python train.py --crop_scale_min=1 --targets=["finding"] --residual_init="none" --optimizer="normuon" --learning_rate=0.011 --final_lr_fraction=0 --adamw_weight_decay_other_params=0.01
Rows from block 13 of a small image embedding model, named by matrix and row number. Rows with one number belong to one channel. Each number is 500 + 25 x the weight over its row's rms, rounded and kept within 0 to 999. All counts start at 0. Numbers have three digits each.
After each channel's rows are labels from the 100 images, of 14976, where the channel reaches its highest value: "strongest on" is what is common among them; "place" is the part of the image that holds the peak. Only what is clearly more common there than usual is listed. The data: retinal OCT scans (Kermany 2017).
# convs1: grouped (4 groups) 3x3 conv (model.blocks.13.convs.1.weight, 288x72x3x3, each kernel summed), inputs within the group 0-71
# convs2: expand pointwise conv (model.blocks.13.convs.2.weight, 576x288x1x1, transposed), outputs 0-143

convs1.284:477477471457473462485517516470499489496523463470477499501525496557521511524507492504489511455547453518504500513488515541492454527521476519518445493539468496512466472497475530499494493528495506456494517511528498539488
convs2.284:496513519507516489475478456488540479472473530497528477516503470503501493496496494512505509472525569504525512507498485493526450496500513506480494529540503508512486476519501487511467530464463514517447522512501516501494423456478499504436536487516534484487475478527446494565488525469497434511498492518544484461522534494514484465495502560568481466529507544488495502534447493484516517492456502496508494492507463474469512523452504516523507
strongest on: finding: choroidal neovascularization
place: middle left

convs1.29:475468500467488488510522530497454488485516570516484485474499484492510494492510478496460484523500518485471489528574492503515504527476502487472475580506511492522493501463499475484485477491462515513493489481468488466453
convs2.29:497469498475497462452499504498441520533481481510512506471507531478494468498513542472493494512485427459524492508517499474513488489516495470498515507478515491485449466517491490510483508532517479513494458524464479525521484486510495470537491510535471518499525463538509493512472496526474458459485487489535493470479483487522513478496526539495494497509491495498543506458529480510504486521569495463452479540528529508506485521491497543489512
strongest on: finding: choroidal neovascularization
place: bottom left

convs1.139:479497492509426512514497508528515511534475479510513490496474514530544481470516476494493517497474482530504449519531548544510507519494518522471474488494478487480469535488504538548461481510554520475524504487520478488474
convs2.139:497495451516558474491528557465465505454468506497486470439493508548484472543521527516469495532513511506494462500499534466571501480475474499499529478515448482510493489544526484480472509534494524450481527503503510474498462495457472465507521478506475520487519491521487505528504481492489546488526533482492501481505495506473452496491499475552508457479501484488496456500509513500494513472541508462500505512463494484482474494487489480488510
strongest on: finding: normal
place: centre

convs1.102:466507478488498491501456504510497512503520518490510460458501508474487505516515482498487461497480485505513476556488498478488549505555470524470536521443510458474481482527512512496499468506502486493522495466525541567534
convs2.102:512481497487474524484531448509515513506533507480492449527506496518520456459515489453511477539508488491462477526500489509499464511503500519500499454470520499517475452506475490573474473523503502509479505457535502472481516534490452514486494525529512506470462494506495467472526534466516481525479503516499494453513509493492520512504527481440533466543525507457507555518513528513484456462546524480505465540466501478522487522537491521481518
strongest on: finding: diabetic macular edema
place: centre; top centre

convs1.168:502495512478468527526512475512453540540513486493495510477489507482510462556545491504501550535523521501450505513482513491479495486513553543540476468473490514488480481527518522514541497502500497498535501491548523486531
convs2.168:523465441464479525525503503503550482502493540459493499510460490566496473509543480541489471520513512459491485513478473488518442508522494501513482563506495474462517494538498485513476466473506484531473474493505510494480515542491533503449523534518490471512510497469472512473498472513507512456477490501501514477491494567500515503504496480501479520480478524520537501523487512494447514485462479492526485481496447527471524557495476509488440
strongest on: finding: choroidal neovascularization
place: centre

convs1.20:489498556505471549479501476489567487488486485505487497500524475492493490483504543489510473514510483505494500565471493501493502468488557495565495485485520473477471496535574546495486503479500503507489500496503507506498
convs2.20:502462550500496502523513527458428483501479529504452485489548551468529494487485472511427507492499526482521540497508458484492564500513488464500510493551506530535474500512536497458469486462494500526541533520494489527460466508425522439497493480508454501482489502527489520488437513495461467412511496485545479469501510516483506507494511495459514528478510505490496503476434490510512500497486523506468515497487436486469497498476499508538504
strongest on: finding: drusen
place: centre

convs1.109:479504493493480513476487517524500516545460510528481464477539480507553513487458502471456512485492517522482500470526522519502519436497502524542506462486490482468522519469479512546478482508552496524527520491495498458497
convs2.109:473524497497494507463520513502519467478530521449504539482536511522505489533541468504506516533541518494477522488479516546507515486526517501453478500517525495526536501532454515477475498501483479488547515523485501493464500488544450471499492471497458488518528544484545496497488500519471503499487537521488476475506510488546537529507469503534478498491523478516496486490501498461429501477477516563480519473514518491493492504501485476548472
strongest on: finding: normal
place: centre; top centre

convs1.246:520474504522501481498508512462468468543518535489483499490485489509545503513472499482495507468460517517526463469498484528487492509503506556512530483518544501539556518555539519467494523496531484462508510519510519505545
convs2.246:467500466477518475505521479458514511484496490544536486486458508500519499479527458506504557510463568480492515524484518496502498515520476530477493493523490489505469466517507512495507498537482509488519524506483514497504499467510519552476489448500511504496511470494515485534510517512450501520491521513528508502511431551499512474486491509517547488488488526523481501491541523506477450503524481487508478531496485509507461493505509534505479
strongest on: finding: choroidal neovascularization
place: centre; top centre

convs1.71:485534470462503450496563518492470503486512525530510463470470488512510479479501476494435464493505495491484453492490464495533523476481500460484511496521508500521513505510508475478487517466493531531524470492463506466453
convs2.71:491497457508505505484512499468491555479482520493523480506477539492536505497546468541464486526505496470499530494496525505496494478464502462537510514524507490535472514478466496548494448514495473459510517509487537522511542505477509492487478493500500494505446507511469541462502522518480495466466490536543485520501468493504535547491491485511518530484472484478495510519496509437496466484522514500468453494514500460487510496516511510495489
strongest on: finding: normal
place: bottom centre

convs1.268:501469490506524463546509544485496485505466496500481480475537556513500506481474515507498579499447520475528512533498510497501526518494491489549554482507501483521510537529508516503485515483459531480523525529499517489506
convs2.268:536488464496461509504485507488452481519493540533460484489469471469498538497462468509477498530524521464507508505512457496497474547472541513507554495491484498475490497496480494524494463458460464536455459460523488518498488500540496467465524512532462554482502510498510491481455511447481500472476506532492504511538435461504471505463486508471484502476500476474479493463500513522462503469479491475491499479544519457501509462561478514511507
strongest on: finding: choroidal neovascularization
place: centre

convs1.249:486488498496536507488520531507485506438515509550496518504505564483535518487466475498500510512469496451533550515486489485509499485536521547500555487507483500521513525519522504510490526496485485518502527553528550513506
convs2.249:499540468519457478500518484518495490520474505524478462534521493474514544524522520492504492462490489501522478478502503472512499426534454532473502488458506512482518536486493530491491511491537497518491531488499501502481504498473514500490500501454525463521472543472480453515508596459499492549478489513508476476496448540509467539459517489524506484530520471495485445498510520491498488489502475484472506476518530458468464456556491484505481
strongest on: finding: choroidal neovascularization
place: centre; top centre

convs1.55:467494521483513522509534476485519486484509532543497453476494572502482456469542480484443488516496516511455514540485475502506517477472507463504474506511499490530492494493470490465475503513479525495503484460466470499465
convs2.55:523536499479524481510541487493519504482502443510436515510540496498515491528469545464537434502489506470508498486487459477478526497503506510499468492495509459517514432475498503499513494481500532545475533522531518496523536483501442508541493467485475488562547477479509516509524508491479502502501495474510505499499523476517497506471496462500511515475492483471504499531522509469502504480475530507477532500498485536476536490445498440468468
strongest on: finding: drusen
place: centre; middle left

convs1.95:506476514502460571485497519520511497477507462466512491541510521518515477472510528513504506488520494528485559475513499499521490515482516508441520493576518526480485489509504501492480569510480512494462486483475484508514
convs2.95:465540520495463508524519490518476468498494490508544495496509525510462541503522475528488501474510490496486514515503479486517493522491475490495571519508504470486491535479489486535477539550532530507501545500547528495502525525479470483502472485469497474506468490521511471469514541434514509504438507489543495470437526527500459504530491544463513498540536530467475474506478453499477495521484522534554482508525509471545486506536515509479515
strongest on: finding: choroidal neovascularization
place: middle left; centre

convs1.200:501508493515496520524501490542468468513522488499469457517520483485500467553509537505515495478557517501467511535447488493490524478514511535471466473517497531443567488507507506502528473468477495496524501502520517479486
convs2.200:528485486465463510474479506527491554512506474500517452477496520523464436478546485475477532471514460477509481521493496497483476529493510497487540510473499471495471503527473469487545526483516499481461494490495484519525503517525492489505497534509524491490508496490527506499528452526522484484465478487476546479488571482467465510488483581510521466533482505494594490515481522504505497474510497531543472468501533524474482477521517481470492
strongest on: finding: choroidal neovascularization
place: centre; middle left

convs1.152:509496488519498498527513472500529544509505525518441498509473527522490486507552459489474481492504529489508542489494488492478500487522538517486505487515537528505488496523475531481541471516556509495520559564522537494501
convs2.152:493485484526444526535499476501521446524504497547450514479499491492425562497508471548525487481489526501526492535498515462509532455473525493545517509458442516498486492510501517453425476547500453535473521490489492511467485518522497532493495522496458500468545510453513487507477541479501506483562500520504460466517481502507531489520511508507509490474513513484513529505493532483522510546495524460488507487531518519501499510522552508541512
strongest on: finding: choroidal neovascularization
place: centre

convs1.244:542515510528519516489480517481491523531496479500482473491550518472489471488508514484474559514499530502518552533525515482521510507516496474545547482507466475510507526469501522516490526470463533458517523514527551525510
convs2.244:470496529490464523530457467501500486496479496455515485465491471488482546477488469479505510457495500597513494451466440494502481472469482533491520470476520457534526479467463493482489479497465503520475521485512509513479491498521500509481498520478472495508494491478462515455484442459499487488467533452541478511511487450513466490521473517520528476515540527509499484491474504488510492494483516504478466467504508472511462513568473489473494
strongest on: finding: choroidal neovascularization
place: centre

convs1.53:492528471522498456510500499469470512484478480534498485462497542502517450476514503515485457519498532532490455503449468509490494494514518515491507497513548505504533536501520520460521535498528485530491516453453509455483
convs2.53:522477475491502488528476504453504494483501516471542521530461550487502522517534507527516493518461519481507453514493518525479496498445488485512533464555522495529491525482501516530513491529526456476477504511483470490502501488479490454495453502494507511475496533514511505501487537552487528494499489541504530487511479484461522514508481500537490495502476478475485504498490500483500567467520448460513519520481529526532472544470503491519517
strongest on: finding: normal
place: bottom centre

convs1.150:469497498508546508475534498516491457495476516469513454496533521520489487550452488448518481520507510503497483496489511494523484563481448479506520528472531459531473508495497476473472518490478474486509479479468467490487
convs2.150:508502532493518509511471546498511470486466528488522421504497505484493483477503506479503508495540558525482518541500490476504547486500506502490501488506547513525473481482490477541473499492512503514468452500488491477510525463496479501504500487516525497454490519505476536519467505507517475503480507490504499495487532575497494518488495470478531536494501505544497524457480539493495522503475486531490484496492461537464508489534476481498549
strongest on: finding: diabetic macular edema
place: centre

convs1.54:513489465495474488463456449525475462486554508526479495519524474494465506502510508500508483486530459491489550497466527483480498494487518488515477531490471484476492473489474491527463516473538502495522448540515540521473
convs2.54:549511475495551461481533492481510472481521553518541484484478495488503512508508489511549505528524481478520488469496481519485506500515491541517532450497509512474472534497520449534472499517458514500483517507487511516539500526501482524490468469523492517497510513532512497509489498507498497486481528486471508561489474444581483507458490524474493497498481581493489521486475550554480478526494531458483511465513448549561478498466465503482527
strongest on: finding: choroidal neovascularization
place: top centre; centre

convs1.121:528495529532531516464544481478488492467525499503528576492497503535509494513465527518503563488543503504453532485493508536515507475492497497520478530546518538526494480468497489491496512490507525518492548528491499481499
convs2.121:526484499502486546495465493516466519488490502476558535469506492513512494490467512462512523479514477495508500436531455468511474531494487536470530508498521532477487529535482498517483517521538505489478470500465471519496515447523525524536456485469519505469486484472509447490499498482487496494505500504526479503480488507519510492518468543505472502543528509478518485518447476468471556508491494524523485532545458482511532490540481514483480
strongest on: finding: choroidal neovascularization
place: centre

convs1.99:560480497547479499516523492515505493499501498483545566531526511512491476499492511514488541493526484474504534519495474551459493514454510496547477533514518521565515466475501483514487523512506507503512539481515488487511
convs2.99:488471495530497537464449517549488515553499519506528494490493510496500473478518515523479504518519505468520478508494533556500475541511501516527516504476498489497481489521464514501456469514525495490516454472493519499507453514495519517496495528490462461471509486465485498483473477496520480517500482471517559482464485463472486553472469462522550485497552519502507499494515506477492535464507533509468487439538456520467463485537467438474524
strongest on: finding: choroidal neovascularization
place: centre

convs1.151:492542448516496503529502495459513511496502499489467483493480498484480494524493509450531483490550514505495509474511543529528502521467477503517442527495480465538496553502486478478500527467489514532473518503529481557472
convs2.151:510544492485490487490525517487513504500497526494519531534508447517518476508517483473484452483522525470488505513537489499539485469490459505470468482504462443496534506488475516548502465516519491445486492532483479520497519477485478466453483508496483482477557481505492484530521530514581465535532503524488499505515504485487489495501497476524506488420464497484527512455471509512482501513524517525493505516475492516496491492480519469452481
strongest on: finding: normal
place: centre

convs1.138:508508487508508481473503507484503514524472490534513465502511480479544536489413507475478480500499486520514497468511497512522494470491496515564454512474478474468517525498415517524490498503541499499518489531519490499491
convs2.138:501495496493541469532512448521498509459503526474530472534531491532501465471412528504516460464537538504502513463474527500500540491518460463500477495512565553548505519508423492507499498495526507509504464486510489500478494500568478532489544499470459462495466532526511503491482516532529557474542535477498519522495477519533496515521502476498486560511483501517514533529527494524481470524467507544501498527452518539470462519490488487498515
strongest on: finding: normal
place: centre

convs1.185:493506489471512515532526512553494507459513526502515499522494525472508483488520465527482520510515462476497517565508503483462482485509519481511516456492530552507530480537499537534546481543480516518475532521503510489542
convs2.185:488462465491517509475514510520518465472484497509483490531504531483528512509473454499484474483531473470552467499494465504477478534488566516553539482547483495483488508486491504515461504504487472526504502474515496536464473525498526508516492549498488520514523531514477504477463468460486490512494502525520476506515473562399499513488454493485485503444484507466498505472458526453477479472494522487483506536522506481476466512474489519514498
strongest on: finding: choroidal neovascularization
place: centre

convs1.18:467494480525489508507505535443480497490458546514464509459501517489510441517504470487471476526507536498459478513561437523477501548485486504464505521512518490501503510476472536491494508505527495507531492487484494490510
convs2.18:495498482500536472483514520475455524500511504433491474459480450549495473509480499503528477485449455475500487463458489483523474509534491526485506527498503521487505479496503493543531516461481521474455479468527488512464491516484515537518535533493483477494465495481519463443471499442502522498493456462506490519511469481504519506433519479475469549490497459458527470491481491513531545501500506547501485496509526512553512479476503480493469
strongest on: finding: choroidal neovascularization
place: centre; middle left

convs1.231:471481532485512441495507481462517476557552464475514481475501502507495489505475494481520473518473456505488506518485510492475444502521468565495457511530469505516518492514506503479530522498465523491541530505502513495505
convs2.231:523496466495465468476489507490493500510534496502519459507489519464489496517490476478498538509509482499528494499491504495476483543507557517485516544500489513510480507472480475480459491509505463552477493490499510441487488493473536537491479496434470479484526494474485480519523444505513487516476517485523501511461451493568505502474484487495529514505491499526465510475520495490466515524487497514488509473518505484486491527504460510458474
strongest on: finding: choroidal neovascularization
place: centre

convs1.175:486501554509497483501504490526515470498503495484511560498516515486512555542455545465465514484520531465493503493440500504504482503492492464480474497527534484482496540472465508509465471468482512530513492479497514546498
convs2.175:486475501507519468487509487506504500487530511514521485504474527514498536479502505530483472494490493478508541441515497519513512452518532482504471470535548510477472506521479550554516540495460426512524500516487481493489476517514515474508519511502491484519541514467522497466507530487520496519484496523484487466483518477470528489532459514489519511506541512506501476494498505486497540490531487492572517457517487480510502562496489513507492
strongest on: finding: normal
place: bottom centre

convs1.118:534463487505494511520500505488493556509478488504466521543528502513482484514499488477480504477485467474468487493476501522474434456465479464537512489551494517552493460506538466479494510511495517539508508532470505490522
convs2.118:506461496529519549496501504523548532450511510526478519520524509481523493454468525482486492501493520470466534496481459479536491518480494501516501527481504515527513504501489535486516492525496520440508501444527514512500483551505468508527521516518512478491513513512490554511519536491515442525532487470531481488501507519514500508520516504483511493494481510466518492505531530513530467508511499482488498463488476460478479486476502509521484
strongest on: finding: choroidal neovascularization
place: top centre

convs1.270:470493501489524470483525504477497462528510465500514482476494536496482475480495490480520493515480465488512527538487539503487470512543472548488455476537494500514529521534516511463505523501464513520556531548502543463509
convs2.270:470493483479479489526479476495529505479453460459502499538485501507526549520464490487505506454477530500517505489485510475445482515488503503468508475476477538482535488490491495510496479501526493483509506502449496520488491519491503491480474479456509509501520523462486498502475477488481474478488492477491496516459498455493524505505471459457499512498503474495427470463491482483513481492461540495488464487523473488427505461472515500474478
strongest on: finding: choroidal neovascularization
place: centre

convs1.32:507497538449503522519487464485527502453495559536494458516498502492505501470509508496483485508495513489458497521572489491494490483485497460500445564485506500499501502529511511455468500491491525519507462512497520494458
convs2.32:476461498517503490492476511515492501532516531436465492484454511482541473475516531504502539480493464538463536511500492480484505467465524497522496484491510513459487525515453532539480512500512463474514428466490498501532511465483506489527492528442514461476490496476526493458481487471542482503489488519474526446487532504538483494502488545492491437480540461494491496444545491476480533475500488499465475472498501485483510472531534494458488
strongest on: finding: drusen
place: centre

convs1.6:510536470521522459522440478480474478484485492495527537534503486513488491507527530543511473475491530520485529470486499516488510466511516512535459476507496503519539516474520541483467464535506454480522476504457518517487
convs2.6:491516492483524518500533472501487487497476516470480549521472482542494514516564514518463482477486524512528516499514500477493520464467475504516509434490526487477480486516477512435493478479509499489510524530560463513464517507477528476497504516486501483533543467521509517506514523499515482504520519550493514505532522492479460522459512507474522494507520509496504482458439514463529488503537495469552468481504518502463472462551490494523511
strongest on: finding: normal
place: centre

convs1.26:470560530477491522491505525476507499494478528519516471472504466512518475479510458500450466513482500498453484519494485478487505474493537472519486516538471511511516503527487503450486514478476513498507502456459534438466
convs2.26:536534502531454456441480498496438528523522516482499485472499524476511530514518480470479524513468494503480444513491473506529493461470496526513500523489487477463491514484492468517508502495504484483502467508491514486533437507542494540504491459457495530478442517485452474526497560498481526479518517516466476501530515492487462511507469472475489486516499493492512489520508494530511502511497530522450519499552481504533450495446470509480486
strongest on: finding: drusen
place: top centre; centre