config = dict(
    dataset='retinal OCT scans (Kermany 2017)',
    embedding_dim=192,
    norm='batchnorm',
    activation='gelu',
    avg_pool_shortcut=False,
    am_softmax_margin=0.3,
    init='trunc_normal_002',
    residual_init='none',
    optimizer='normuon',
    lr=0.011,
    orthogonalizer='newton_schulz_5',
)
Rows from block 8 of a small image embedding model, named by matrix and row number. Rows with one number belong to one channel. Each number is 200 + 40 x the weight over its row's rms, rounded and kept within 0 to 999. All counts start at 0.
Before each channel's rows are labels from the 100 images, of 14976, where the channel reaches its highest value: "peak at" is the part of the image that holds the peak. Only what is clearly more common there than usual is listed. The data: retinal OCT scans (Kermany 2017).
# convs1: grouped (4 groups) 3x3 conv (model.blocks.8.convs.1.weight, 288x72x3x3, each kernel summed), inputs within the group 0-71
# convs2: expand pointwise conv (model.blocks.8.convs.2.weight, 576x288x1x1, transposed), outputs 0-82

peak at: middle right; bottom right
convs1.243,155,203,173,242,182,168,191,211,293,246,228,176,200,212,214,144,194,248,170,180,211,191,153,240,254,191,254,193,250,135,267,172,206,267,175,227,183,198,211,264,245,237,263,114,243,203,268,247,176,201,154,181,193,265,209,182,252,275,261,174,175,225,145,210,141,202,164,243,167,173,173,188
convs2.243,190,196,203,242,155,171,185,183,151,245,162,278,178,146,195,171,219,173,145,198,248,226,193,195,223,189,193,136,250,181,227,220,282,243,184,216,140,193,208,178,285,152,266,157,167,212,197,220,247,284,200,180,177,152,217,176,177,172,234,220,193,189,204,220,171,222,243,219,176,141,232,212,196,188,340,241,217,164,153,163,191,197,222

peak at: middle left
convs1.117,170,149,168,158,197,235,138,207,205,178,196,193,201,168,227,186,226,176,244,172,190,145,210,196,201,134,215,191,224,180,169,187,149,221,175,218,111,193,123,142,181,155,193,216,118,246,187,167,180,169,206,192,99,237,203,140,181,190,291,194,182,152,192,252,173,115,168,224,228,211,220,92
convs2.117,212,208,134,253,189,292,203,229,189,237,220,184,218,232,165,245,226,226,215,216,214,168,236,151,273,118,222,153,151,172,233,158,209,188,175,213,171,184,214,229,166,108,128,175,245,200,129,217,177,170,258,247,255,297,227,207,249,194,180,265,198,215,199,220,110,190,239,209,215,181,228,223,211,154,207,218,153,189,169,156,258,176,196

peak at: centre
convs1.45,215,180,172,126,176,185,193,175,117,186,178,174,233,109,266,144,147,164,244,211,208,252,246,243,239,192,155,194,197,187,279,223,262,176,264,215,262,211,239,143,134,199,174,179,182,232,131,200,204,244,210,189,194,160,162,215,240,228,194,187,259,166,192,165,133,216,162,205,207,180,183,109
convs2.45,190,188,150,247,234,185,311,236,275,159,199,157,240,225,176,216,213,195,372,218,268,180,169,239,216,198,214,251,300,162,230,241,194,227,218,259,141,261,249,204,232,179,151,176,206,157,124,213,172,209,191,217,204,247,209,179,254,256,171,159,261,178,220,218,240,292,191,203,158,277,224,195,157,231,189,150,163,179,200,200,162,219,202

peak at: centre
convs1.189,196,222,222,214,196,145,121,219,183,274,162,284,231,126,202,180,213,238,194,166,235,195,106,145,197,165,231,154,157,226,166,164,207,153,196,205,190,199,224,221,199,286,219,214,227,169,174,161,258,202,224,197,203,190,237,226,249,203,194,107,322,176,225,185,191,256,250,254,192,202,203,214
convs2.189,238,178,226,207,159,229,300,169,220,189,230,252,194,183,201,155,219,181,222,306,272,148,179,247,306,189,214,209,244,140,258,219,126,186,200,106,219,219,241,198,217,163,201,200,251,175,227,189,143,214,236,129,178,184,318,162,193,205,167,222,163,126,235,204,249,173,187,293,154,167,168,229,309,255,207,200,158,185,162,218,202,242,199

peak at: top right; middle right
convs1.102,180,195,227,157,152,166,174,176,212,205,195,244,108,139,164,254,229,162,196,272,265,139,228,199,188,260,185,228,215,183,233,245,257,198,159,229,121,164,263,210,231,195,201,228,197,161,214,296,239,192,139,199,196,187,203,144,193,188,162,215,211,152,190,118,187,256,137,178,250,258,210,176
convs2.102,178,150,150,144,208,220,120,200,195,227,225,229,240,242,175,252,215,140,148,234,163,206,294,216,182,203,245,201,217,240,123,209,178,271,205,201,261,205,276,177,221,205,225,189,176,178,205,216,217,228,100,162,211,186,180,271,271,193,123,264,210,205,167,240,171,217,229,193,205,132,193,225,178,201,172,165,192,121,167,259,163,221,284

peak at: top right; top centre
convs1.97,119,185,196,276,135,184,134,229,189,232,214,189,181,172,221,159,210,253,237,190,201,272,182,272,95,232,230,186,181,216,173,205,210,189,212,248,202,219,179,246,185,239,183,239,159,199,165,274,125,294,256,211,225,197,134,249,179,221,166,215,194,130,230,232,260,173,212,207,197,236,233,203
convs2.97,216,159,183,219,213,167,210,252,273,207,196,208,199,238,203,249,180,182,191,186,186,184,164,214,163,212,229,211,198,196,150,235,215,193,206,185,192,194,288,203,208,234,201,89,132,160,237,197,227,293,199,238,205,170,220,229,156,270,274,181,178,165,240,202,263,217,149,242,169,160,249,172,158,203,154,180,155,154,177,175,211,197,147

peak at: top right; middle right
convs1.93,200,215,193,122,193,180,183,230,231,239,206,236,204,168,143,216,236,235,124,184,175,165,141,164,205,178,209,212,161,188,187,210,209,140,169,313,162,159,272,202,242,120,186,163,202,236,247,233,270,151,201,183,120,234,136,204,168,147,175,223,204,158,189,235,214,206,201,177,228,246,117,148
convs2.93,150,224,250,207,196,206,188,145,212,162,179,238,99,189,225,177,178,233,249,169,214,226,146,189,178,240,181,232,157,221,187,176,180,187,236,197,135,164,145,225,150,266,248,261,202,106,185,182,138,191,206,246,254,115,192,260,191,214,151,186,118,150,235,215,180,252,219,226,252,181,241,108,185,202,234,250,215,188,253,142,154,240,240

peak at: middle left; centre
convs1.286,254,222,199,280,191,215,239,238,202,261,158,193,194,195,196,169,132,169,225,190,117,182,276,185,239,233,208,259,204,159,210,197,203,160,198,169,167,162,112,210,136,197,194,262,145,209,180,187,188,159,221,165,160,119,240,255,176,155,155,291,154,211,246,141,201,213,229,222,254,172,208,232
convs2.286,194,274,191,232,200,206,176,197,185,242,159,255,143,194,222,184,208,168,151,192,123,213,202,221,215,211,221,155,244,200,231,177,160,165,239,180,211,202,188,160,240,229,222,223,283,318,167,295,256,241,236,215,161,171,238,158,139,204,240,200,197,241,258,179,193,180,222,169,139,159,192,230,281,196,250,223,264,200,211,83,142,259,200

peak at: top right
convs1.226,248,147,184,211,133,190,199,264,123,215,247,94,245,193,227,230,255,183,182,229,206,86,165,179,162,236,128,161,194,176,224,248,215,239,204,198,209,165,207,176,254,234,216,213,217,233,117,194,149,192,194,220,180,162,201,214,130,217,168,178,244,205,210,122,190,112,214,184,198,205,227,183
convs2.226,196,186,197,257,159,208,210,214,184,237,173,182,158,228,201,243,189,215,194,196,218,302,255,179,208,214,229,107,247,269,198,206,224,232,215,186,249,200,178,142,148,157,145,231,188,207,211,116,172,215,187,203,203,209,269,180,179,240,184,304,188,216,205,149,206,181,178,136,164,242,270,222,127,235,207,229,196,155,184,189,270,157,195

peak at: middle left
convs1.5,214,220,162,197,237,203,167,201,144,160,224,141,188,207,222,245,220,120,178,236,125,168,218,228,223,189,221,179,160,200,170,241,135,154,198,195,234,235,192,261,143,230,171,128,226,185,177,251,264,263,223,206,212,144,99,229,165,206,160,222,175,232,181,187,200,232,206,138,221,289,139,128
convs2.5,203,230,185,165,257,179,165,149,143,202,239,162,149,204,221,196,276,158,274,250,234,261,225,245,151,95,259,162,123,240,248,229,287,134,208,169,178,186,208,182,173,212,238,219,209,245,122,261,206,202,236,177,223,171,166,136,179,216,243,193,241,127,162,174,280,180,159,223,118,200,123,143,239,99,127,204,191,232,155,161,273,245,156

peak at: middle left; centre
convs1.43,193,301,189,170,226,229,133,207,169,229,153,230,167,241,121,195,217,139,190,194,139,279,196,232,263,227,208,216,145,217,208,280,220,257,196,163,241,239,167,174,224,213,167,221,191,175,193,297,158,196,195,208,165,295,193,200,195,187,166,179,265,189,184,200,165,256,224,210,223,279,176,225
convs2.43,155,181,207,184,179,206,174,194,235,174,224,282,272,164,179,219,193,168,215,168,125,216,253,188,188,175,126,205,227,157,177,209,164,135,219,174,313,283,241,186,190,228,221,218,224,182,229,152,221,242,255,199,217,168,250,227,247,178,134,266,183,232,146,65,211,229,210,132,213,146,236,150,154,170,158,122,172,199,115,137,268,234,174

peak at: centre
convs1.208,174,200,194,159,187,286,199,207,161,197,140,222,205,150,177,210,161,224,186,159,240,216,133,203,248,121,261,215,215,270,114,196,91,163,277,194,196,164,272,194,216,179,152,237,244,207,181,205,149,216,197,218,188,227,184,133,162,240,186,261,228,155,176,224,157,176,214,193,208,261,235,234
convs2.208,203,187,162,160,236,229,216,167,203,250,191,189,225,234,246,291,255,224,132,152,178,231,219,186,162,188,226,202,202,175,225,221,187,254,134,249,225,237,155,226,214,201,226,202,192,240,154,216,128,141,248,175,136,232,232,164,149,257,261,188,183,228,242,161,228,213,199,176,211,219,184,169,222,214,196,142,265,161,157,230,201,212,120

peak at: middle left; centre
convs1.72,174,167,176,167,150,284,197,179,258,150,217,278,257,209,224,183,220,152,156,153,193,199,205,110,195,167,150,186,188,183,187,180,154,250,197,216,150,231,154,199,207,219,226,197,223,226,220,83,144,249,271,152,144,158,247,239,145,224,191,191,242,174,195,249,182,160,179,158,247,232,176,173
convs2.72,146,182,206,244,187,232,178,211,158,290,175,219,169,201,165,198,207,138,244,239,201,209,131,177,217,244,204,198,226,199,165,156,232,174,235,232,226,214,186,157,196,211,211,134,216,240,217,162,146,188,181,187,192,278,213,196,140,165,263,177,226,173,251,284,227,121,267,241,253,277,253,159,193,236,141,183,195,240,215,284,230,181,130

peak at: top right; middle right
convs1.246,115,183,165,185,122,204,197,207,122,204,243,120,205,201,120,229,230,258,189,222,208,230,242,213,120,211,120,160,199,145,165,217,206,187,204,237,205,255,222,198,200,143,198,158,197,271,187,123,164,189,180,241,265,239,250,163,224,229,244,200,248,186,168,172,216,258,211,128,196,223,216,208
convs2.246,171,172,170,214,202,176,185,192,164,174,219,175,208,241,190,264,148,216,213,204,177,218,197,219,232,248,236,168,182,217,238,182,237,137,177,284,144,226,239,306,157,181,220,248,175,241,242,117,204,190,158,157,222,218,191,171,186,130,219,193,145,214,152,204,190,173,170,242,212,199,210,279,222,234,236,249,149,190,246,171,249,195,228

peak at: centre
convs1.147,243,170,174,140,193,263,128,154,197,190,225,176,253,152,197,208,226,201,205,208,229,228,198,145,246,56,191,223,214,294,213,227,191,143,248,200,157,175,203,172,170,135,163,239,191,201,153,170,212,208,158,187,154,255,203,145,154,201,276,209,224,211,190,210,131,157,221,206,201,223,191,265
convs2.147,226,286,158,152,210,163,165,178,150,217,262,141,203,182,195,271,180,205,222,234,217,210,189,203,209,214,242,154,215,155,251,232,180,232,160,185,209,240,298,226,203,194,247,250,298,250,171,228,203,257,245,209,218,188,206,278,228,192,150,202,171,152,222,165,174,200,252,231,190,299,174,253,80,180,219,161,196,166,185,207,169,230,218

peak at: middle left
convs1.197,150,178,213,180,141,165,134,249,221,256,201,170,182,146,159,255,187,116,215,241,265,220,188,200,191,170,206,197,230,151,164,171,189,233,155,195,226,170,307,147,199,243,211,225,213,246,238,212,152,293,250,226,220,165,176,160,203,213,199,249,248,197,144,237,210,173,234,271,272,245,208,194
convs2.197,208,218,256,222,199,168,202,226,208,225,234,264,256,124,205,214,128,161,225,183,155,309,177,203,159,118,167,175,262,173,188,109,178,169,192,164,231,257,115,213,147,229,172,209,190,156,225,188,219,185,88,264,212,170,176,196,186,196,256,241,199,204,203,159,168,166,264,286,198,235,200,147,168,196,201,179,176,191,222,128,164,167,162

peak at: top right; middle right
convs1.225,249,195,188,210,181,200,205,204,130,190,328,208,267,185,129,234,316,153,261,155,147,163,212,223,200,238,185,296,214,192,221,248,271,237,225,223,217,247,237,147,220,177,175,173,230,223,160,208,183,204,172,182,248,225,226,165,202,222,210,221,268,249,202,184,216,203,218,186,150,227,233,194
convs2.225,195,202,175,232,217,274,175,167,203,236,207,194,146,151,255,207,159,187,126,179,248,154,165,180,186,186,201,179,135,268,225,195,186,281,164,262,180,241,210,227,188,177,182,156,276,179,163,160,187,180,160,243,177,176,227,167,272,225,183,196,163,272,187,170,178,234,178,240,139,242,238,240,165,200,286,116,230,168,224,192,231,175,210

peak at: top right; middle right
convs1.58,181,192,158,181,125,241,197,165,105,243,218,197,163,111,244,210,172,204,166,225,185,146,295,199,153,183,199,160,227,215,224,252,163,218,172,225,169,214,202,226,106,262,191,218,189,202,175,205,249,268,237,151,181,154,145,238,215,182,154,219,139,237,190,231,217,216,155,220,204,206,260,278
convs2.58,155,205,159,208,237,221,199,122,193,196,205,207,160,171,169,191,199,79,226,243,238,202,175,267,137,223,245,258,235,182,177,309,192,216,269,220,280,268,188,184,220,188,245,248,181,309,222,191,193,126,199,174,169,176,218,231,145,210,187,219,248,216,235,295,242,140,142,215,212,181,229,160,104,194,160,141,196,235,202,223,201,197,222